python train.py --model="autoregressive pixel model" --dataset="photos of plants, animals and fungi (iNaturalist)" --train_examples=38949 --image_size=20 --horizontal_flip=true --levels_per_channel=8 --vocab_size=513 --arch="transformer_decoder" --width=320 --layers=8 --norm="layernorm" --norm_position="pre" --activation="quick_gelu" --mlp_ratio=4 --head_dim=32 --fused_qkv=false --bias="qkv" --qk_norm=false --parallel_block=false --inner_norm=false --positions="rope" --tie_embeddings=false --init="orthogonal" --residual_init="none" --optimizer="adamw" --lr=0.0012 --beta1=0.95 --beta2=0.999 --eps=1e-08 --l1_shrink=0.01 --steps=5800 --batch_size=64 --epochs=9.5 --lr_schedule="step" --warmup_steps=290 --weight_decay=0.4
Rows from block 3, named by matrix and row number. Rows with one number belong to one attention dimension. Each number is 128 + 32 x the weight over the matrix's rms, rounded and kept within 0 to 255. All counts start at 0.
# v: attention value (model.blocks.3.attn.v.weight, 320x320), inputs 138-183
# proj: attention output (model.blocks.3.attn.proj.weight, 320x320, transposed), outputs 138-183
v.201 [104 121  88  78 127 145 130 128 128 127 134 125 130 108 120 213 126 127 131 163 128 125   0 128 139 130 120 149 165  67 124 174 128 129  85 128 120 196 125  93 133 129 125 130 134 222]
v.202 [128 139 128 128 128 128 129 128 130 128  83 128 129 128 133 128 127 128 128 128 128 128 128 128 128 128 129 130 127 115 127 130 128 127 128 128 128 131 125 127 154 129 118 148 111 128]
v.203 [168 255 111 132 119 106 140 134 135 102 124 143 140 161 150 114 132  97  98 156 128 137 112 129 158 112 125  39  93 133 108 201 132 109 127 128  93 181 163 134 127 132 157 217 112 125]
v.204 [136 139 133 128 194 129 137 128 137 129 127 133 128 124 130 129 128 128 105 123 126 132 107 136 133 129 123 120 113  95 130 128 130 122 126 123 127 130 127  97 125 129 128 103 131 125]
v.205 [128 151  66  68 128 135 134 128 170 128 249 133 130 118 127 255 123 127 130 255 166 186   0 249 148 118  65 129 128 116 158 126 128 139 127 128  46 145 128 103 111 121  66 128 183 152]
v.206 [163 123 127 129  50 126 101 133 122  94 116 131 137 255 166 173 127 130 146 165 128 136 209 131 143 124 127 127 128 197 132 132 100 127 112 143  95 100 165 255  94 101 177 134 126 110]
v.207 [100  84 199 128 109 103 122 135  68 127 118 131 129 115 108 123 123 132 116 128 129 113 128 127 215 175 164 221 127 162 131 133 107 128 131 212 124 125 123 138 163  77 128 255 147 165]
v.208 [127 125 128 125 138 172 128 125 113 114 139 128 118  35 123   0 137 125  67  77 135 116 123 110 151 144 101 116 137 128 134 100 128 172 135  63 126 159 160 105 143 119 133  99 127 129]
v.209 [135 122 103 127 135 126 131 122 164 122 155 127 127 128 127 255 126 128 128 163 125 163  37 127 138  45 117 128 125 128 137 127 127 125 126 128 130 112 128 115  42 127 125 122 190 128]
v.210 [165 131 130 148 119 133 127 128 128 129 147 128 124 122 140  10 130 128 133 134 132 132 215  99 121 128 219  94 127 238 110 131 130 138 129 129 121 129 186 144 115 126 156 149 102 104]
v.211 [137  54 132 121 122 126 128 128 128 121 111 146 131 134 125 193 132 129 114 126 124 145 127 128 197 132 128 151 129 114 146 128 128 119 126 153 128 115 127 129 117 141 130 143 127 129]
v.212 [143 221  84  97 117 128 128 127 193  95 255 128 131 133 144 177 128 128 123 255 126 208  52 155 193  99 120 128 128 133 150 126 128 128 127 128   5 173 128 129 124  36  85 126 255 157]
v.213 [123 125 130 134  86 132 129 132 123 128 124 126 130 128 132 124 135 128 129 145 128 119 145 114 127 129 125 127 128 124 128 135 128 128 131 134  96 152 125 127 147 123 120 136 124 136]
v.214 [131 162 129 126 131 137 151 130 131 130 131 125 134 118 133 125 128 128 128 128 130 128 117 126 128 127 128 130 128 127 114 127 125 128 127 124 135 156 128 126 128 130 127 126 124 128]
v.215 [132 231  88 129 124 123 129 128 129 125 134 128 128 137 150 131 126 123 166 167 145 126 152 153  94  85 128  72 110 196 122 128 134 134 129  94 115 135 144 144 118  89 126 121 144 114]
v.216 [130 121 132 128 128  98 111 125 120 128 129 132 122 136 129 128 124 128 127 126 127 128 126 128 130  51 128 122 109 130 128 123 128 128 128 126 180  96 130 129 129 129 129 122 253 128]
v.217 [ 26 109 113 132 131 180 160 130 142 220 183 124 125   0 128 118 141 109  93 136 150  98 134 113 101 173 135 120 167   0 134 129 245 143 132  80 108 171 121  38 144 129 123  81   7 126]
v.218 [120 151 247 136 127  96 128 132 130 127 130 128 130 125 126   0 128 128 126  79 134  78 123 127 104 171 129 126 160 234  18 179  79  44 130 146 134 125 139 137 108 129 174 181 104 125]
v.219 [134 124  78 127 128 129 197 124 136 150 117 126 126  80 128 189 125  80 119 125 129 125  46 126 147   2 129 123 128  12 150 127 151 131 124 127 129 120 128   0 166 193 130  99 132 150]
v.220 [133  56 119 121 128 127 128 128 161 140 127 133 129 137 120 236  80 128 131 128 128 124 137 164 140 128 127 136 126 115 135 125 137 132  73 131 126 122 127 134 139 128 130  88 127 129]
v.221 [132  77 159 146 128 116 136 131 130 165  60 128 135 228 123 238  59 128 155 121  86 138 255 139  96 129 128 129 136   0 151  46 125 121  95 136 127 125 112 127 110 133 107   4  79 104]
v.222 [133 127 122 129 127 130 163 128 128 126 117 125 151 130 130 211 122 128 129 127 126 125 140 131 133 130 129 159 128 106 127 130 125 126 128 129 105 141 128 140 137 128 129 132 122 128]
v.223 [215 154 128 119 128  96 127 128 150 125 152 167 130 228 150 149 128 128 128 255 126 148 124 241 165 123 104 128 118 128 131 125 128 127 128 124  72 126 128 132  98 119 126 125 255 135]
v.224 [128   1 135 149 133 120 126 127 128 125 119 139 128 167  66 111 141 131 129 126 125  89 255 104 160 155 131 162 115 150 163 221 128 110 128 146  97 133 132 104 158 113 137 156  46 128]
v.225 [126 128 179 127 128 121 128 128 127 128 100 127 128 105 138  88 126 121 124 122 128 125 133 129 133 129 128 120 117 146 124 121  65 128 128 128 128 149 128 133 141 128 129 129 127 128]
v.226 [127 113 175 129 128 127 127 128 128 103 125 129 151 129 157 119 127 129 126 129 128 128 171 128 140 128 128 128 129 149 127 130 118 128 128 129 125 128 129 130 121  96 130 128 128 128]
v.227 [127 129  88 127 132 128 103 128 128 129 126 128 129 132  77 144 129 128 197 128 128  91 128 127 130 131 128 126 115 127 130 169 146 127 128 130 127 130 128 102 138 168 128 131 170 129]
v.228 [132 121 128 128 128  70 137 101 128 132 124 122 138 132 143 127 128 118 122 119 128 142 130 109 137  60 126 122 126 126 129 130 147 129 128 124 140 127 128 155 127 135 129 126 130 128]
v.229 [128 104 129 128 128 107 126 128 128 128  84 129 128 160 131 111 127 128 128 128 128 128 172 139  86 129 121 127 118 135 127 128 103 127 128 128 136 128 128 125 161 131 128 128 134  76]
v.230 [124  56 127 129 128 128 135 128 151 185 174 128 128 131 183 176 122 142 126 225 126 136 125  97 149  83 146 131 130 107 128 114 148 125 128 171 117  98 127 210 128 143 128  66 131 128]
v.231 [128 108 128 128 128 125 185 128 128 128 126 128 128 129 128 129 128 128 128 146 128 126 141 128 128 128 128 128 128 128 148 129 128 130 128 129 127 128 128 128 130 113 128 128 128 128]
v.232 [ 54 152 137 134 125 107 144 129 136 203 242 127 131 128 151 223 128 135 169 127 128 109 135 143 129 139 141 113 118 162 124 123 125  36 126 175 126 134  43 126 127 130 130 129 131 127]
v.233 [ 97 147 131 149 127 141 127 129 135 131 135 135 106 128 122 141  98 129 133 173 129 163 213 128 106 116 126 119 119 104 161 123 134 163 128 134  63 122 109 132 110 119 113 117 138 115]
v.234 [128 186 137 129  79 197 128 130  92 116 145 132 122 127 127 120 142 129 128 180 128 170 141 129 120 128 127  94 131 120 128 137 127 128 128 107 125 214 148 145  70  95 124 135 136 127]
v.235 [122 126 126 126 128 133 122 128 135 166 145 128 129  69 118 132  52 128 127 128 128 137  21 128 138 124 128 128 125 107 128  30 122 138 129 108 127  94 134 141 141 130 174  96 136 132]
v.236 [126  96 119 125 128 141 138 128 137 132 231 165 128 119 128 129 142 139 117 130 127 135  93  84 152 116 128 133 130  78 161 122 130 130 127 128 124 126 131 166 132  93 130 102 127 128]
v.237 [102 121 129 134 125 107 205 128 128 127 143 138 128 131 146 119 128 130  92 160 127 127 145 122 149 104 131  75 131 155 127 126 124 122 128 130 123 144 129 133 122 128 130 213 120 117]
v.238 [ 75 138 130  84 129 187 145 151 128 130 129 125 134  17 107 127  33  74 134 135 144 146 116 179 121 123  75 109 131  34 128  74 143 128 140 126 137 136  86 125 138 131  75 171 127 133]
v.239 [142 112 131 128 128 124 129 118 127 186 130 128 128 130 129 128 129 128 122 118 128 129 134 113 154 128 128 136 128 138 128 128 121 129 128 127 126 128 129 129 129 128 128 126 129 128]
v.240 [129 134 112 128 129 127 118 142 128 128 123 100 128 111 101 190 128 127 128  95 128 128 110 146 128 130 128 129 127 127 129 127  90 129 141  92 128 131 126 123 127 128 128 128 127 128]
v.241 [137 195 109 127 128 111 130 127 128 129 144 127 129 150 132 135 153 124 134 137 134 133 181 139  91 115 189 107 150 125  72 130 100 212 128  24 151 123 154 145  19 123 128 127 131 130]
v.242 [128 119 127 147 114 124 128 128 145 108 139 129 128 146 141 140 178 157 126 130 126 103 134 127 105 150 130 137 138 182 127 136 127 108 126 142 109 126 109 164  64  70 165 133 125 124]
v.243 [115 230 154 108 112 157 122 130 129 142 134  60 113 121 233  68 128 130 157 198 151 157  64 134 102 163 128 107 122 183 128 157 125 199 126  93 151 129 110 169 101 115 119 122 250 167]
v.244 [145  92 128 128 140  58 126 128 126 190  86 128 129 201 112 129 127 128 179 102 120  33 211 110 134 124 167 150 128 134 127 170 143 124 128 165 102  88 132 110 167 128 128 134 128 129]
v.245 [125 126 132 128 129 121 127 128 127 131 138 128 126 141 138 138 128 128 128 143 128 130 129 128 128 122 127 128  94 138 151  90 116 189 128 130 121 117 212 132  71  99 128  88 200 124]
v.246 [ 65 191 106 137 122 128 128 131 142 127 116 137  55  92 127 219 129 138 135 134 129 128 127 121 109 110  99 132 128  24 189 100 199 121 126 134  97 145  51 116 115 127 141 127 134 126]
v.247 [130 120 130 128 129 126 128 128 128 128 122 128 128 140 129  94 128 134 129 127 128 128 129 125 126 145 156 129  76 141 127 141 130  92 128 132 150 127 128  98 129 128 128 130 128 129]
v.248 [ 48 219 124 133 120 191 152 143 129 162 182 127 124 105 124 226 140 133 146 139 156 160   1 128 121 112 126 130 141  87 130 134 163  64 127 124 134 128  75 111 110 127 128 147 127 128]
v.249 [128 143 128 128 127 189  49 128 128 127 124 114 128 128 113 127 100 126 133 112 116 166 128 137  83 128 127 128 127 127 121 123 129 137 116 125 137 115 128 128 128 128 125  39 128 128]
v.250 [138 133  76 121 129 128  75 148 127 124 126 126 125 121 123 109 109 128 113 125 128 147  45 127 128 126 128 129 142 141 107 103 127 128 128 119 131 141 127 128 127 157 128 128 128 132]
v.251 [194 125 108 122 210 122 129 127 127 130  88 128 129 165 182 156 131  93 131 124  97 110 142 127 104  20 128 129 133  73 115 164 180 130 132 129 130 112 138 210 172 237 130  90 128 136]
v.252 [169  93 137 123 128 128 128 126 129 128 134 133 103 220 122 172 126 146 121 128 125 115 158 123 162  90 134 176 156 196 127 131 115 127 128 132 137 114 142 195 132 127 138 129 128 123]
v.253 [136 195 126 128 122  35  80 128 126 118   0  92 137 155 156  87 126 128 127 129 128 128 130 150 102 130 130   5  86 199  38 132  64 126 196 127 126 255 121 120  94 125 174 255 141 183]
v.254 [123 108 143 128 123 149 109 128 130 128 131 131 126 102 138 131 128 116  37 130 129 129 154 130 117 121 113 128 127  94 202 128 129 125 130  99  71 154 124 131 122 126 128 128  84 126]
v.255 [151  90 134 128 125 125 113 128 119 124  90 129 128 147 143 114 122 127 121 130 128  90 129 129 126 128 129 128 140 152 128 142 127 125 140 128 127 143 128 160 125 128 127 167 119 109]
v.256 [125 112 129 120 128 129 180 129 134 128 127 128 128 127 119 127 116 123 127 127 126 128 117 128 133 132 106 129 124 115 135 104 117 128 128 124  99 127 120 104 162 123 127 122 128 128]
v.257 [ 52  34 128 132 115 118 143 128 127 122 189 154 128 114 128 121 123 171 120 128 128 103 173 129 152 133 135 130 116 139 128 117 119 126 136 128 107 132 163 115 130 131 130 130 127  50]
v.258 [255  86 138 151 128  91 128 128  51  52   0 129 128 204 126 130 127 128 128  94 133  84 255 127 122 127 139 132  71 223 123 122  88 129 128 128 138 128 130 128 129 129 123 127 130  57]
v.259 [215  39 133 128 129 127 129 128  98 114   0 128 129 122 126 130 117 128 123  53 129 135 122  99 116 120 128 142 127 128 149 128 130 135 127 119 142 129 114  84 170 146 122 124 128 128]
v.260 [134 128 152 150 163 138 145 124 148 130 197 150 127 180 128 129 129 135  54 154 122 158 186 129 156 126 150  96 128 180 108 151 110 130 129 131 104 100 187 176  71 122 146 119 128 117]
v.261 [128 132 128 130 126 123 126 127 130 144 197 129 128 128 128 117 144 130 127 129 128 126 131 121 129 149 132 128 143 129 121 147 129 129 128 129 135 105 161 132 104 128 129 130  75 122]
v.262 [197   8 128 113 128  93 122 121  83 113  25 136 129 141 135   0 136 130 124 128 130 120 155 119 135  83 129 137 103 129 110 121 115 117 128 128 212 163 130 150  78 183 134 227 143 130]
v.263 [131 125 127 206 127 172 138 127 134 148 165 132 128 126 120 119 125 128 119 128 128 120 111 128 137 136 131  40 130 136 121 126 138 131 127 128 121 148 160  83 138 128 128  88  71 128]
v.264 [129 122 128 128 128 151 125 128 128 128 128 128 128 125 128 126 110 128 128 126 128 128   0 128 120 128 101 128 130 128 127 127 128 130 126 127 130 127 119  70 146 127 128 116 119 128]
v.265 [129  91 122 143 127 133 181 128 134 134 128 133 178  79 125 118 114 102 122 155 132 125 115 134 138  69 129  86 131 125 129  87 123 131 128 132 113 220 131  63 128 128 130 128 131 128]
v.266 [  0 232  65 109  92 195 102 137 174 130 200 130 115   0 132 128 136 169 149 174 159 140   0 133 140 111 118 128 137  31 128 143 163  86 128 128 125 156 125 128 123 156  93 130 255 147]
v.267 [144 126 138 128 128 128 128 129 128 128 115 128 128 126 123 148 130 129 128 126 127 130  81 134 128 136 129 177 128 126 128 128 127 129 127 128 124  79 129 108 104 127 186 137 128 155]
v.268 [128 127 119 128 128 101 127 128 128 129 123 128 129 127 104 129 128 109 128 129 128 137 124 127 105  94 120 131 138  70 128 129 127 122 128 127 193 149 128 124 140 167 130 128 127 131]
v.269 [183  12 140 133 143  72  85 128 114 120   0 129 128 136 127 127 113 127 128  38  93 130 217 128 119 127 128 132  83 157 128  94 126 134 128 126 133 126 130 119 130 131 136 125 203 128]
proj.201 [ 44 124 201 157 127 109  79 179 119 128  50 127  93 160 129  71 119 139 131 129  86 130 165 128 125 137 124  13 128 129 121 128 118 210 146 127 129 104 115 158  90  65 127 129 114  90]
proj.202 [129 132 130 128 134 112 128 128 128 128 128 128 160 128 129 129 129 127 123 126 124 128 132 128 127 113 130 158 126 152 140 137 125 128 128 135 116 129 128 149 128  99 128 126 140 127]
proj.203 [244 160  99 111 207 127 189 133 168 128 153 122 159  29 122 122 133 123  81 115 148 194 126  82 154  58 134 142 128 128 187 116 128  97 113  77  91  96 129  86 125 128 138 105  92 128]
proj.204 [184 132 129 127 192 138 127 143 156 122 122 127 194 114 175  39 148 127 164 134 104  67 121  79 124  73 124 157 130 126 148 125 132 100 128 156 110 124 128 139 131  68 129 105 118 124]
proj.205 [122 128 164 131 123 119  67 127  91 131  14 128 118 187  97   0 128 211  85  64 102 149 141 122 136 188 128   0 128 149 128 127 104 224 128  85 152 125 127 132 128 129 134 119  59  94]
proj.206 [208 132  48 129 170 193 129 128 144 128 149 110 147  39  70  96  96 124  59  89 153 120 125 136 190 131 124 142 125  95 100 115 213 123 121  45  84 119 116  42 201 202 136 156  96 128]
proj.207 [ 99  95 155 193  47 110 128 100 126 122 143 126  57 123 120 200 103 128  94 130 135 225 133 139   0 254 128 118 136 138  55 253 119 172 193 129 128  83  71 128  89 174 125 129 143 181]
proj.208 [ 97 127 144 127   0  45 162 128 127  53 128 127 105 144 108 139 130 151 148 129 142 228 110 129   1 202 132 123 134 186 174 136  44 117 121 135 177 157 126 125 133  99 184  45 128 160]
proj.209 [115 121 139 127 138 131  77 125 115 198  78 135  62 131 129   0 131 206 131 128  74 141 131 120 151 112  80  62 129 128 159 129 137 212 190 123 127 124 128 136 128 129 123 111  67 125]
proj.210 [122 128  92 123 113 136 224 119 126 113 136 103 125 110 110 255 121  99  42 128 189 159 125 128 145 149 138 121 127  69 128  87 175 110  95 110 128 136 128  81 127 255 133 143 133 174]
proj.211 [145 122 129 138 180 158 116 128 131 121 126 130 133 128 137 117 106  92 124 122 123  31 126 130 122 127 126 156 129 117  50 129 172 124 132 135  74 122 102 127 132 121 101 141 117 125]
proj.212 [133 111 139 139 122  87  70 125 111 130   5 128  72 128  54   0 118 140  53   4  73 141 141  67 143 153  86  22 128 126 129 133 128 200 128 104 125 110 128 128 137 152 133  79  11 121]
proj.213 [123 134 129 132 112 127 145 134 128 137 129 132 131 129  89 172 128 119  42 127 170 167 129 126 121 176 153 114 124 123 134 134 111 130 127 108 114 132 119 162 108 142 129 128 149 129]
proj.214 [137 152 128 127 148 129 128 131 182 105 127 123 128  96 143 127 132 128 131 126 112 128 124 121 129  99 126 119 129 133 129 128 128  76 130 128 130 127 129 107 127 118 130 126 126 127]
proj.215 [199 200  85 108 132 141 125 128 128 142 129 128 138 107  91 129 129 163  73 128 141 156  97 110 255 119 132  56 126 116 202 115 130 129  88  54 122 125 180 123 160 164 132 129  91 111]
proj.216 [124 117 127 126 131 137 120 118 129 137 128 130 128 136 125  94 128 153 151 127 119 133 125 129 130  96 125 127 128 128 127 125 133 139 126 123 130 128 154 138 143 128 125 124 123 108]
proj.217 [ 40 174 133 128  64 106 155 201  54 139 107 135 121 255 124 148 122 126 194 141 134 127 115 138  99 211 187 104 127 127 153   0   0 155  73 144 155 155 125 255  93 129 137 128 223 107]
proj.218 [121  84 123 128 123 152 238 115 157  84 149 119 115  36 130 217 128  86 101 128 182 197 113 128 104 117 126 128 129 131 125 139 188 128 136 134 162 131  84  86  77 220 128 134 141 159]
proj.219 [ 35 125 166 157 141  99  81 119  73 168  95 130  96 255 141  64 127 128 213 132  86 107 129 129 119 112 123 137 129 127 126  91 115 130 132 127 132 128 138 208  74 113 125 127 125 122]
proj.220 [ 95 129 140 128 130 126  88 130  70 128  82 152 128 177 129  91 125 128 128 116  87 107 133 142 131 137 122 127 127 137  81 125 128 128 125 127 128 128 122 127 128 128 128 145 125 104]
proj.221 [144 140 115 135 136 172 128 129 127 126 125 109 205 160 179 120 117  95 155 128 128   0 140 171 123 130 138 255 114 170  73 113 123  76  99 172  66 168 126 140 216  92 126 191 138 121]
proj.222 [134 184 129 129 144 125  87 126 113 147 128 155 129 130 129 116 125 127 105 128 127  75 129 127 140 128 131 128 128 116 128 109 122 137 118 123  74 128 128 142 132 129 132 137 122 125]
proj.223 [146 127 128 128 127 128 114 127 131 128  94 129 141 128 118   0 128 137  93   7 128 129 128 101 132 126 123 105 128 183 128 138 128 147 128 128 126 128 115 128 219 127 129  98  65 115]
proj.224 [  0 177 101 215 102 128  63 156 118 128 133 127 104 106 147 146 137 129 114 144 139 125 126 127 129 154 129 125 132 128 132 116 125 128 129 121  63 191 107 128  69 157 179 133 121 135]
proj.225 [149 129 121 128 137 120 116 135 130 128 128 111 129 115 167 126 128 129 124 128  92 126 149 136 129 128 103 157 131 123 125 150 170 128 159 127 108 128 123 105 126 131 128 132 128 131]
proj.226 [129 112 132 127 141 142  14 108 128 128 183 119 129 132 128 156 133 129 124 127 126 130 123 134 128 129 128 139 136 125 146 141 137 121 129 128  97 126 117 127 128 128 129 128 152 118]
proj.227 [ 96 126 133 126 102 131 130 128 109 129 117 161 116 119 139 139 128 131 121 132 133 129 130 118 129 129 135 101 124 130  91 110 128 127 126 126 128 141 126 125 129 128 132 130  61 131]
proj.228 [153 114 116 127 135 129 125  71 132  79 128 156 132 127 128 154 110 111 117 129 135 142 116 117 130 169 127 165 122 127 123 126 126 138 126 127 120 128 187 127 135 128 126 129 129 139]
proj.229 [129 132 134 128 126 118  71 128 128 131 133 128 129 110 128 129 170 160 118 127 115 129 122 128 153 162 125 130 128 127 128 127 127 128 168 128 128 128 127 109 101 128 125 128 130 127]
proj.230 [179 121 122  67 128 151 136 117 130  15 124 123 114 170  91 164  58 106 152 126 132 208 134 133 106 137 147 130 137 128 135 152  83 103  66 139 204 135 133 168 122 131 132 122 138 128]
proj.231 [128 128 119 128 128 171 127 128 128 128 129 121 128 127 127 128 112 128 128 128 101 128 128 128 128 128 128 128 128 121 128 128 128 128 128 116 128 128 128 128 128 128 128 126 128 128]
proj.232 [234 128 102  82 127 131 199 130 128 125 125  79 122 138 128 141  44 121 161 128 131 221 143 147   0 101 135 146 148 131 128 158 120 129 128 115 147 131 127 138 121 129 178 123 137 147]
proj.233 [140  76 155 133 128 174 126 128 124 137 125 126 127 170 128 151 100 153 172 127 138 127 124 125 131  95 155 115 129 117 175  98 131 133  74 154 117 143 123 143 148 166   0 161  96 127]
proj.234 [128  75 135 132 141 119 134 132 131 129 137 135 126 138 128 119 122 141 124 127 130  77 132 130 121 110 127 159 127 129 128 130 123 131 131 131 117 106 123 139 128 125 117 131 181 121]
proj.235 [136 115 162 126  94 127 137 122 127 129 113 128 130 131 128 127 133 126 130 122 121 128 127 128 109 125 126  75 128 130 128 143 136 102 125  83 255 112 126 123 136 130 123  80 122 124]
proj.236 [140 118 125 129 129 132 130 124 137 128 128 130 126 131 122 111 134  65 149 123 116 128 116 108 131 128 128 122 128 125 126 166 129 108  95 145 131 122 156 150 131  70 129 115 128 153]
proj.237 [149 136 130 128 137 128 114 127 113 128 182 137 129 135 130 129 102 128 125 136 127 129 118 154  75 152 128 136 185 123 128 248 110 132 129  90 114 129 129 132 120 129 158 146 139 143]
proj.238 [156 127 157 128 137 127 139 135 109 143 120 127 127 155 142   5 126 126 131 123 129 124 132 129 110 100 121 122 118 125 134 117 131 128 127 129 134 125 129 132 131 132 125 126 111 149]
proj.239 [127 112  97 128 125 126 134 127 128 128 130 113 128 119 129 164 128 100 122 132 128 126 126 128 144 129 128 130 128 133  58 147 128 145 129 107 128 129 128 125 122 128 129 128 129 129]
proj.240 [135 128 130 128 128 127 209 129 128 130 123 119 129 130 128 119 126 127 130 129 126 130 106 128 128 123 128 125 128 129 127  92 124 140 123 139 166 128 159 117 132 139 125 126 129 126]
proj.241 [130 120 134 124 130 137 109  75 132  65 129 128 141 174 128 133 116 139 130 106 129 135 123 128 144 104 129 153 126 161 130 104 127 134 122 124 118 114 131  77 255 124 104 120 133 116]
proj.242 [121 136 123 128 133 117 129 125 135 128 131 130 109 139  74 115 130 128 199 128 132 128 149 138 125 147 177 156 128 136 130 164 122 179 128 189 103 130 102 137 119 127 128 139 144 129]
proj.243 [255  70 143 100 171 152 147 129 136 128 113 123 135 216  96 253 126 128 139 113 130 128 129 192 101  64 127 136 119  89 124 161 122 132 128 131 203   9 186 119 111 141  82 122 147 111]
proj.244 [ 17 138  91 128  55 208  60 129 124 112 124 126  93 116 129 162 127 135  66 133 135 218 130 127 128 213 220 119 138 128 134  89 127 128  79 110 124 188  91 128 124 125 137 126 120 133]
proj.245 [150 103 150 128 127 199 107 112 128 124 128 128 150 169 129 162 127 129 145  83 127 127 126 127 127 113 141 131 132 128 129 145 132  38 128 131 124 116 130 140 130 147 129 119 125  98]
proj.246 [135 157 178  95 146 159 121 128 128 167 112 147 125 155 116   0 128 127 205 121 123 149 129 128  98  18 188 107 125 123 142 177 141 129  77 138 128 111 187 178 143 112 123 151 119 127]
proj.247 [116 128 102 128 128 128 129 128 148 128 161 128 128  67 128 133 126 128 126 136 135 104 128 128 128 128 128 128 128 128 123 128 128 131 128 124 128 130 128 127  52 128 145 142 126 137]
proj.248 [227 125  98 114 148  97 255 133 130 143 119 122  95 179 113  90 105 103 143 122 131 136 130 147  40   5 126 109  85 107 134 112  62 158 128 130 147  88 181 229  89 103 147 125 141 134]
proj.249 [145 122 164 128 128 127 125 128 126 130  69 116 129 141 132 130 151 138 128 128 153 128 127 129 124 124 108 114  98 129 128  88 130 125 129 140 165 102 128 120 130 130  49 119 129  76]
proj.250 [123 137 136 129 138  89 179 130 123 143 126 128 123  94 128 119 136 129 126 128 119  79 112  92 123 126 126 111 117 126 130 117 129 152 128 166 209 107 128 123 106 124 116 126 212 120]
proj.251 [ 24 167 123 102  43 200 103 130 122 100 129 177 136  79 133  90 133 192  62 130 127 201 124 107 131 193 151 120 133 149 255 109 127  81 102 117 194 131 127 129 148  89 139   0 173  60]
proj.252 [116 129 115 128  94 115  87 124 128  97 137 131 130  84 128 183 135 173  84 130 132 158 135 128 133 207 129 153 139 172  96 166 116 110 124 128 127 140  54  89 150 138 200 138 169 134]
proj.253 [128 141 193  59 220 115  49 163 125 181 183 131 144 128 131 130 147 232 115 132 128 183 153 141  77 129 125 196 126 112 127 128 163 128 209 110 125  32  94 114 125 118 188 127 143  89]
proj.254 [137 140 134 133 161 112 121 127 136 159 136  90 125 127 129   0 132 127 185 126 115 113 120 128 160 127 121 128 129 110 129 170 132 129 132 147  21 121 130 141 131 132 125 146  91 135]
proj.255 [133 133 113 128 173 100  94 123 132 127 159 128 128 126 129 130 128 128 123 130 125 134 135 133 135 147 128 168 127 125 128 139 114 140 156 135  63 128 122 131 128 131 130 185 147 144]
proj.256 [131 158 137 169 126 124 161 128 127 139 126 128 132 131 127 108 120 132 127 121 106 114 128 128 122 128 134 130 129 116 131 130 120 128 127 132 131 129 129 143 136 170 127  96 130 129]
proj.257 [143 104 123 128 130 119  90 125 117 146  46 117 148 104 136 141 142 128 138 130 127 127 124 152 120 141 140 143 145 127 155 136 118  62 100 129  95 148  45 181 118 172 162 113 129 127]
proj.258 [124 100 149 141 128 148  13 128 128 128  85 129 129 220 133 130 125 180 139 125 129 192 131 127 173 121 129 218 132 121 128 109 132  69 125 134 131 121 117 133 127 182 149 128 124  48]
proj.259 [133 144 200 141 125 150 136  98 140 128 129 128 132 148 128 128 124  67  73 128 158 129 129 114 185  72 132  77 122  54 124 109 129 170 134 157 112 152 164  84 117 148 122 113 136  98]
proj.260 [140  84  29 101 142 166  45 122 134  86 130 128 125 192 153 137 146 146 156 128 126 142 129 147 171 133 113 149 152 150 137 232  89  97 115 116 138 126 127 120 143 112 162 142 110   8]
proj.261 [134 128  65 113 131 139 122 129 126 109 137 111 129 140 125 132 131 127 162 162 126 129 114 128 136 128 121 124 134 157 146 132 136 131 128 121 142 125 122 136 145 103 157 179 150 130]
proj.262 [ 72 123 121 129 198 148   0 114 188 124 128 161 125 199 129 102 127 132 126  82 126 169 151 136 202 151 128 255 128 124 124 111 126 126 210 147 136   0  46 131 138 137 187  96 130  85]
proj.263 [137 131 112 126 105 117 113 128 131 140 131 121 125 127 147 141 125 133 125 129  98 102 128 152  62 124 127 104 128 120 131 132 125 132 128 118  64 100 116 156 130 129 129 128 188 128]
proj.264 [130 180 132 127 128 116 128 128 181 128 148 128 122 117 126 130 137 128 102 126 128 124 130 128 129 124 128 128 128 122 120 127 128 130 139 130 125 127 128 130  83 130 127 129 141 128]
proj.265 [ 73 146 154 130 129 131 111 132  97 196 127 132 100 130 147 112 100 169 115 134 125 132  94 136 122 124 131 143 185 117 189 129 102 128 102 125  48  65  81 217 111 162 119 126 162 129]
proj.266 [208 125 117 128 228  49 255 127 118 128 182 130 129   1  68 160 140 119  65 140 129 127 126 130   0 146 145 118  84 154  98 185 132 154 255 121  99 216 201 124 129  74  48 155 128 223]
proj.267 [125 133 123 128 128 128 140 129 135 127 151 129 137 125 126 149 128 128 127 128 128 123 128 128 168 130 126 127 128 133 128 141 128 127 127 130 128 144 128 122 120 123 138 140 131  89]
proj.268 [127 147 133 142 128 128 127 110 128 131 130 130 129 122 127 119 116 130 128 129 130  97 106  88 126 124 129 129 128 123 104 100 128 131 129 131 120 127 128 128 131 130 118 121 119 136]
proj.269 [127 113 131 129 128 210  84 128 130 127  86 130 144 165 125 183 113 122 122 114 128 128 133 126 166 128 129 142 128 120 128 113 138 127 128 142 128 128 127 127 103 172 128  78 128  99]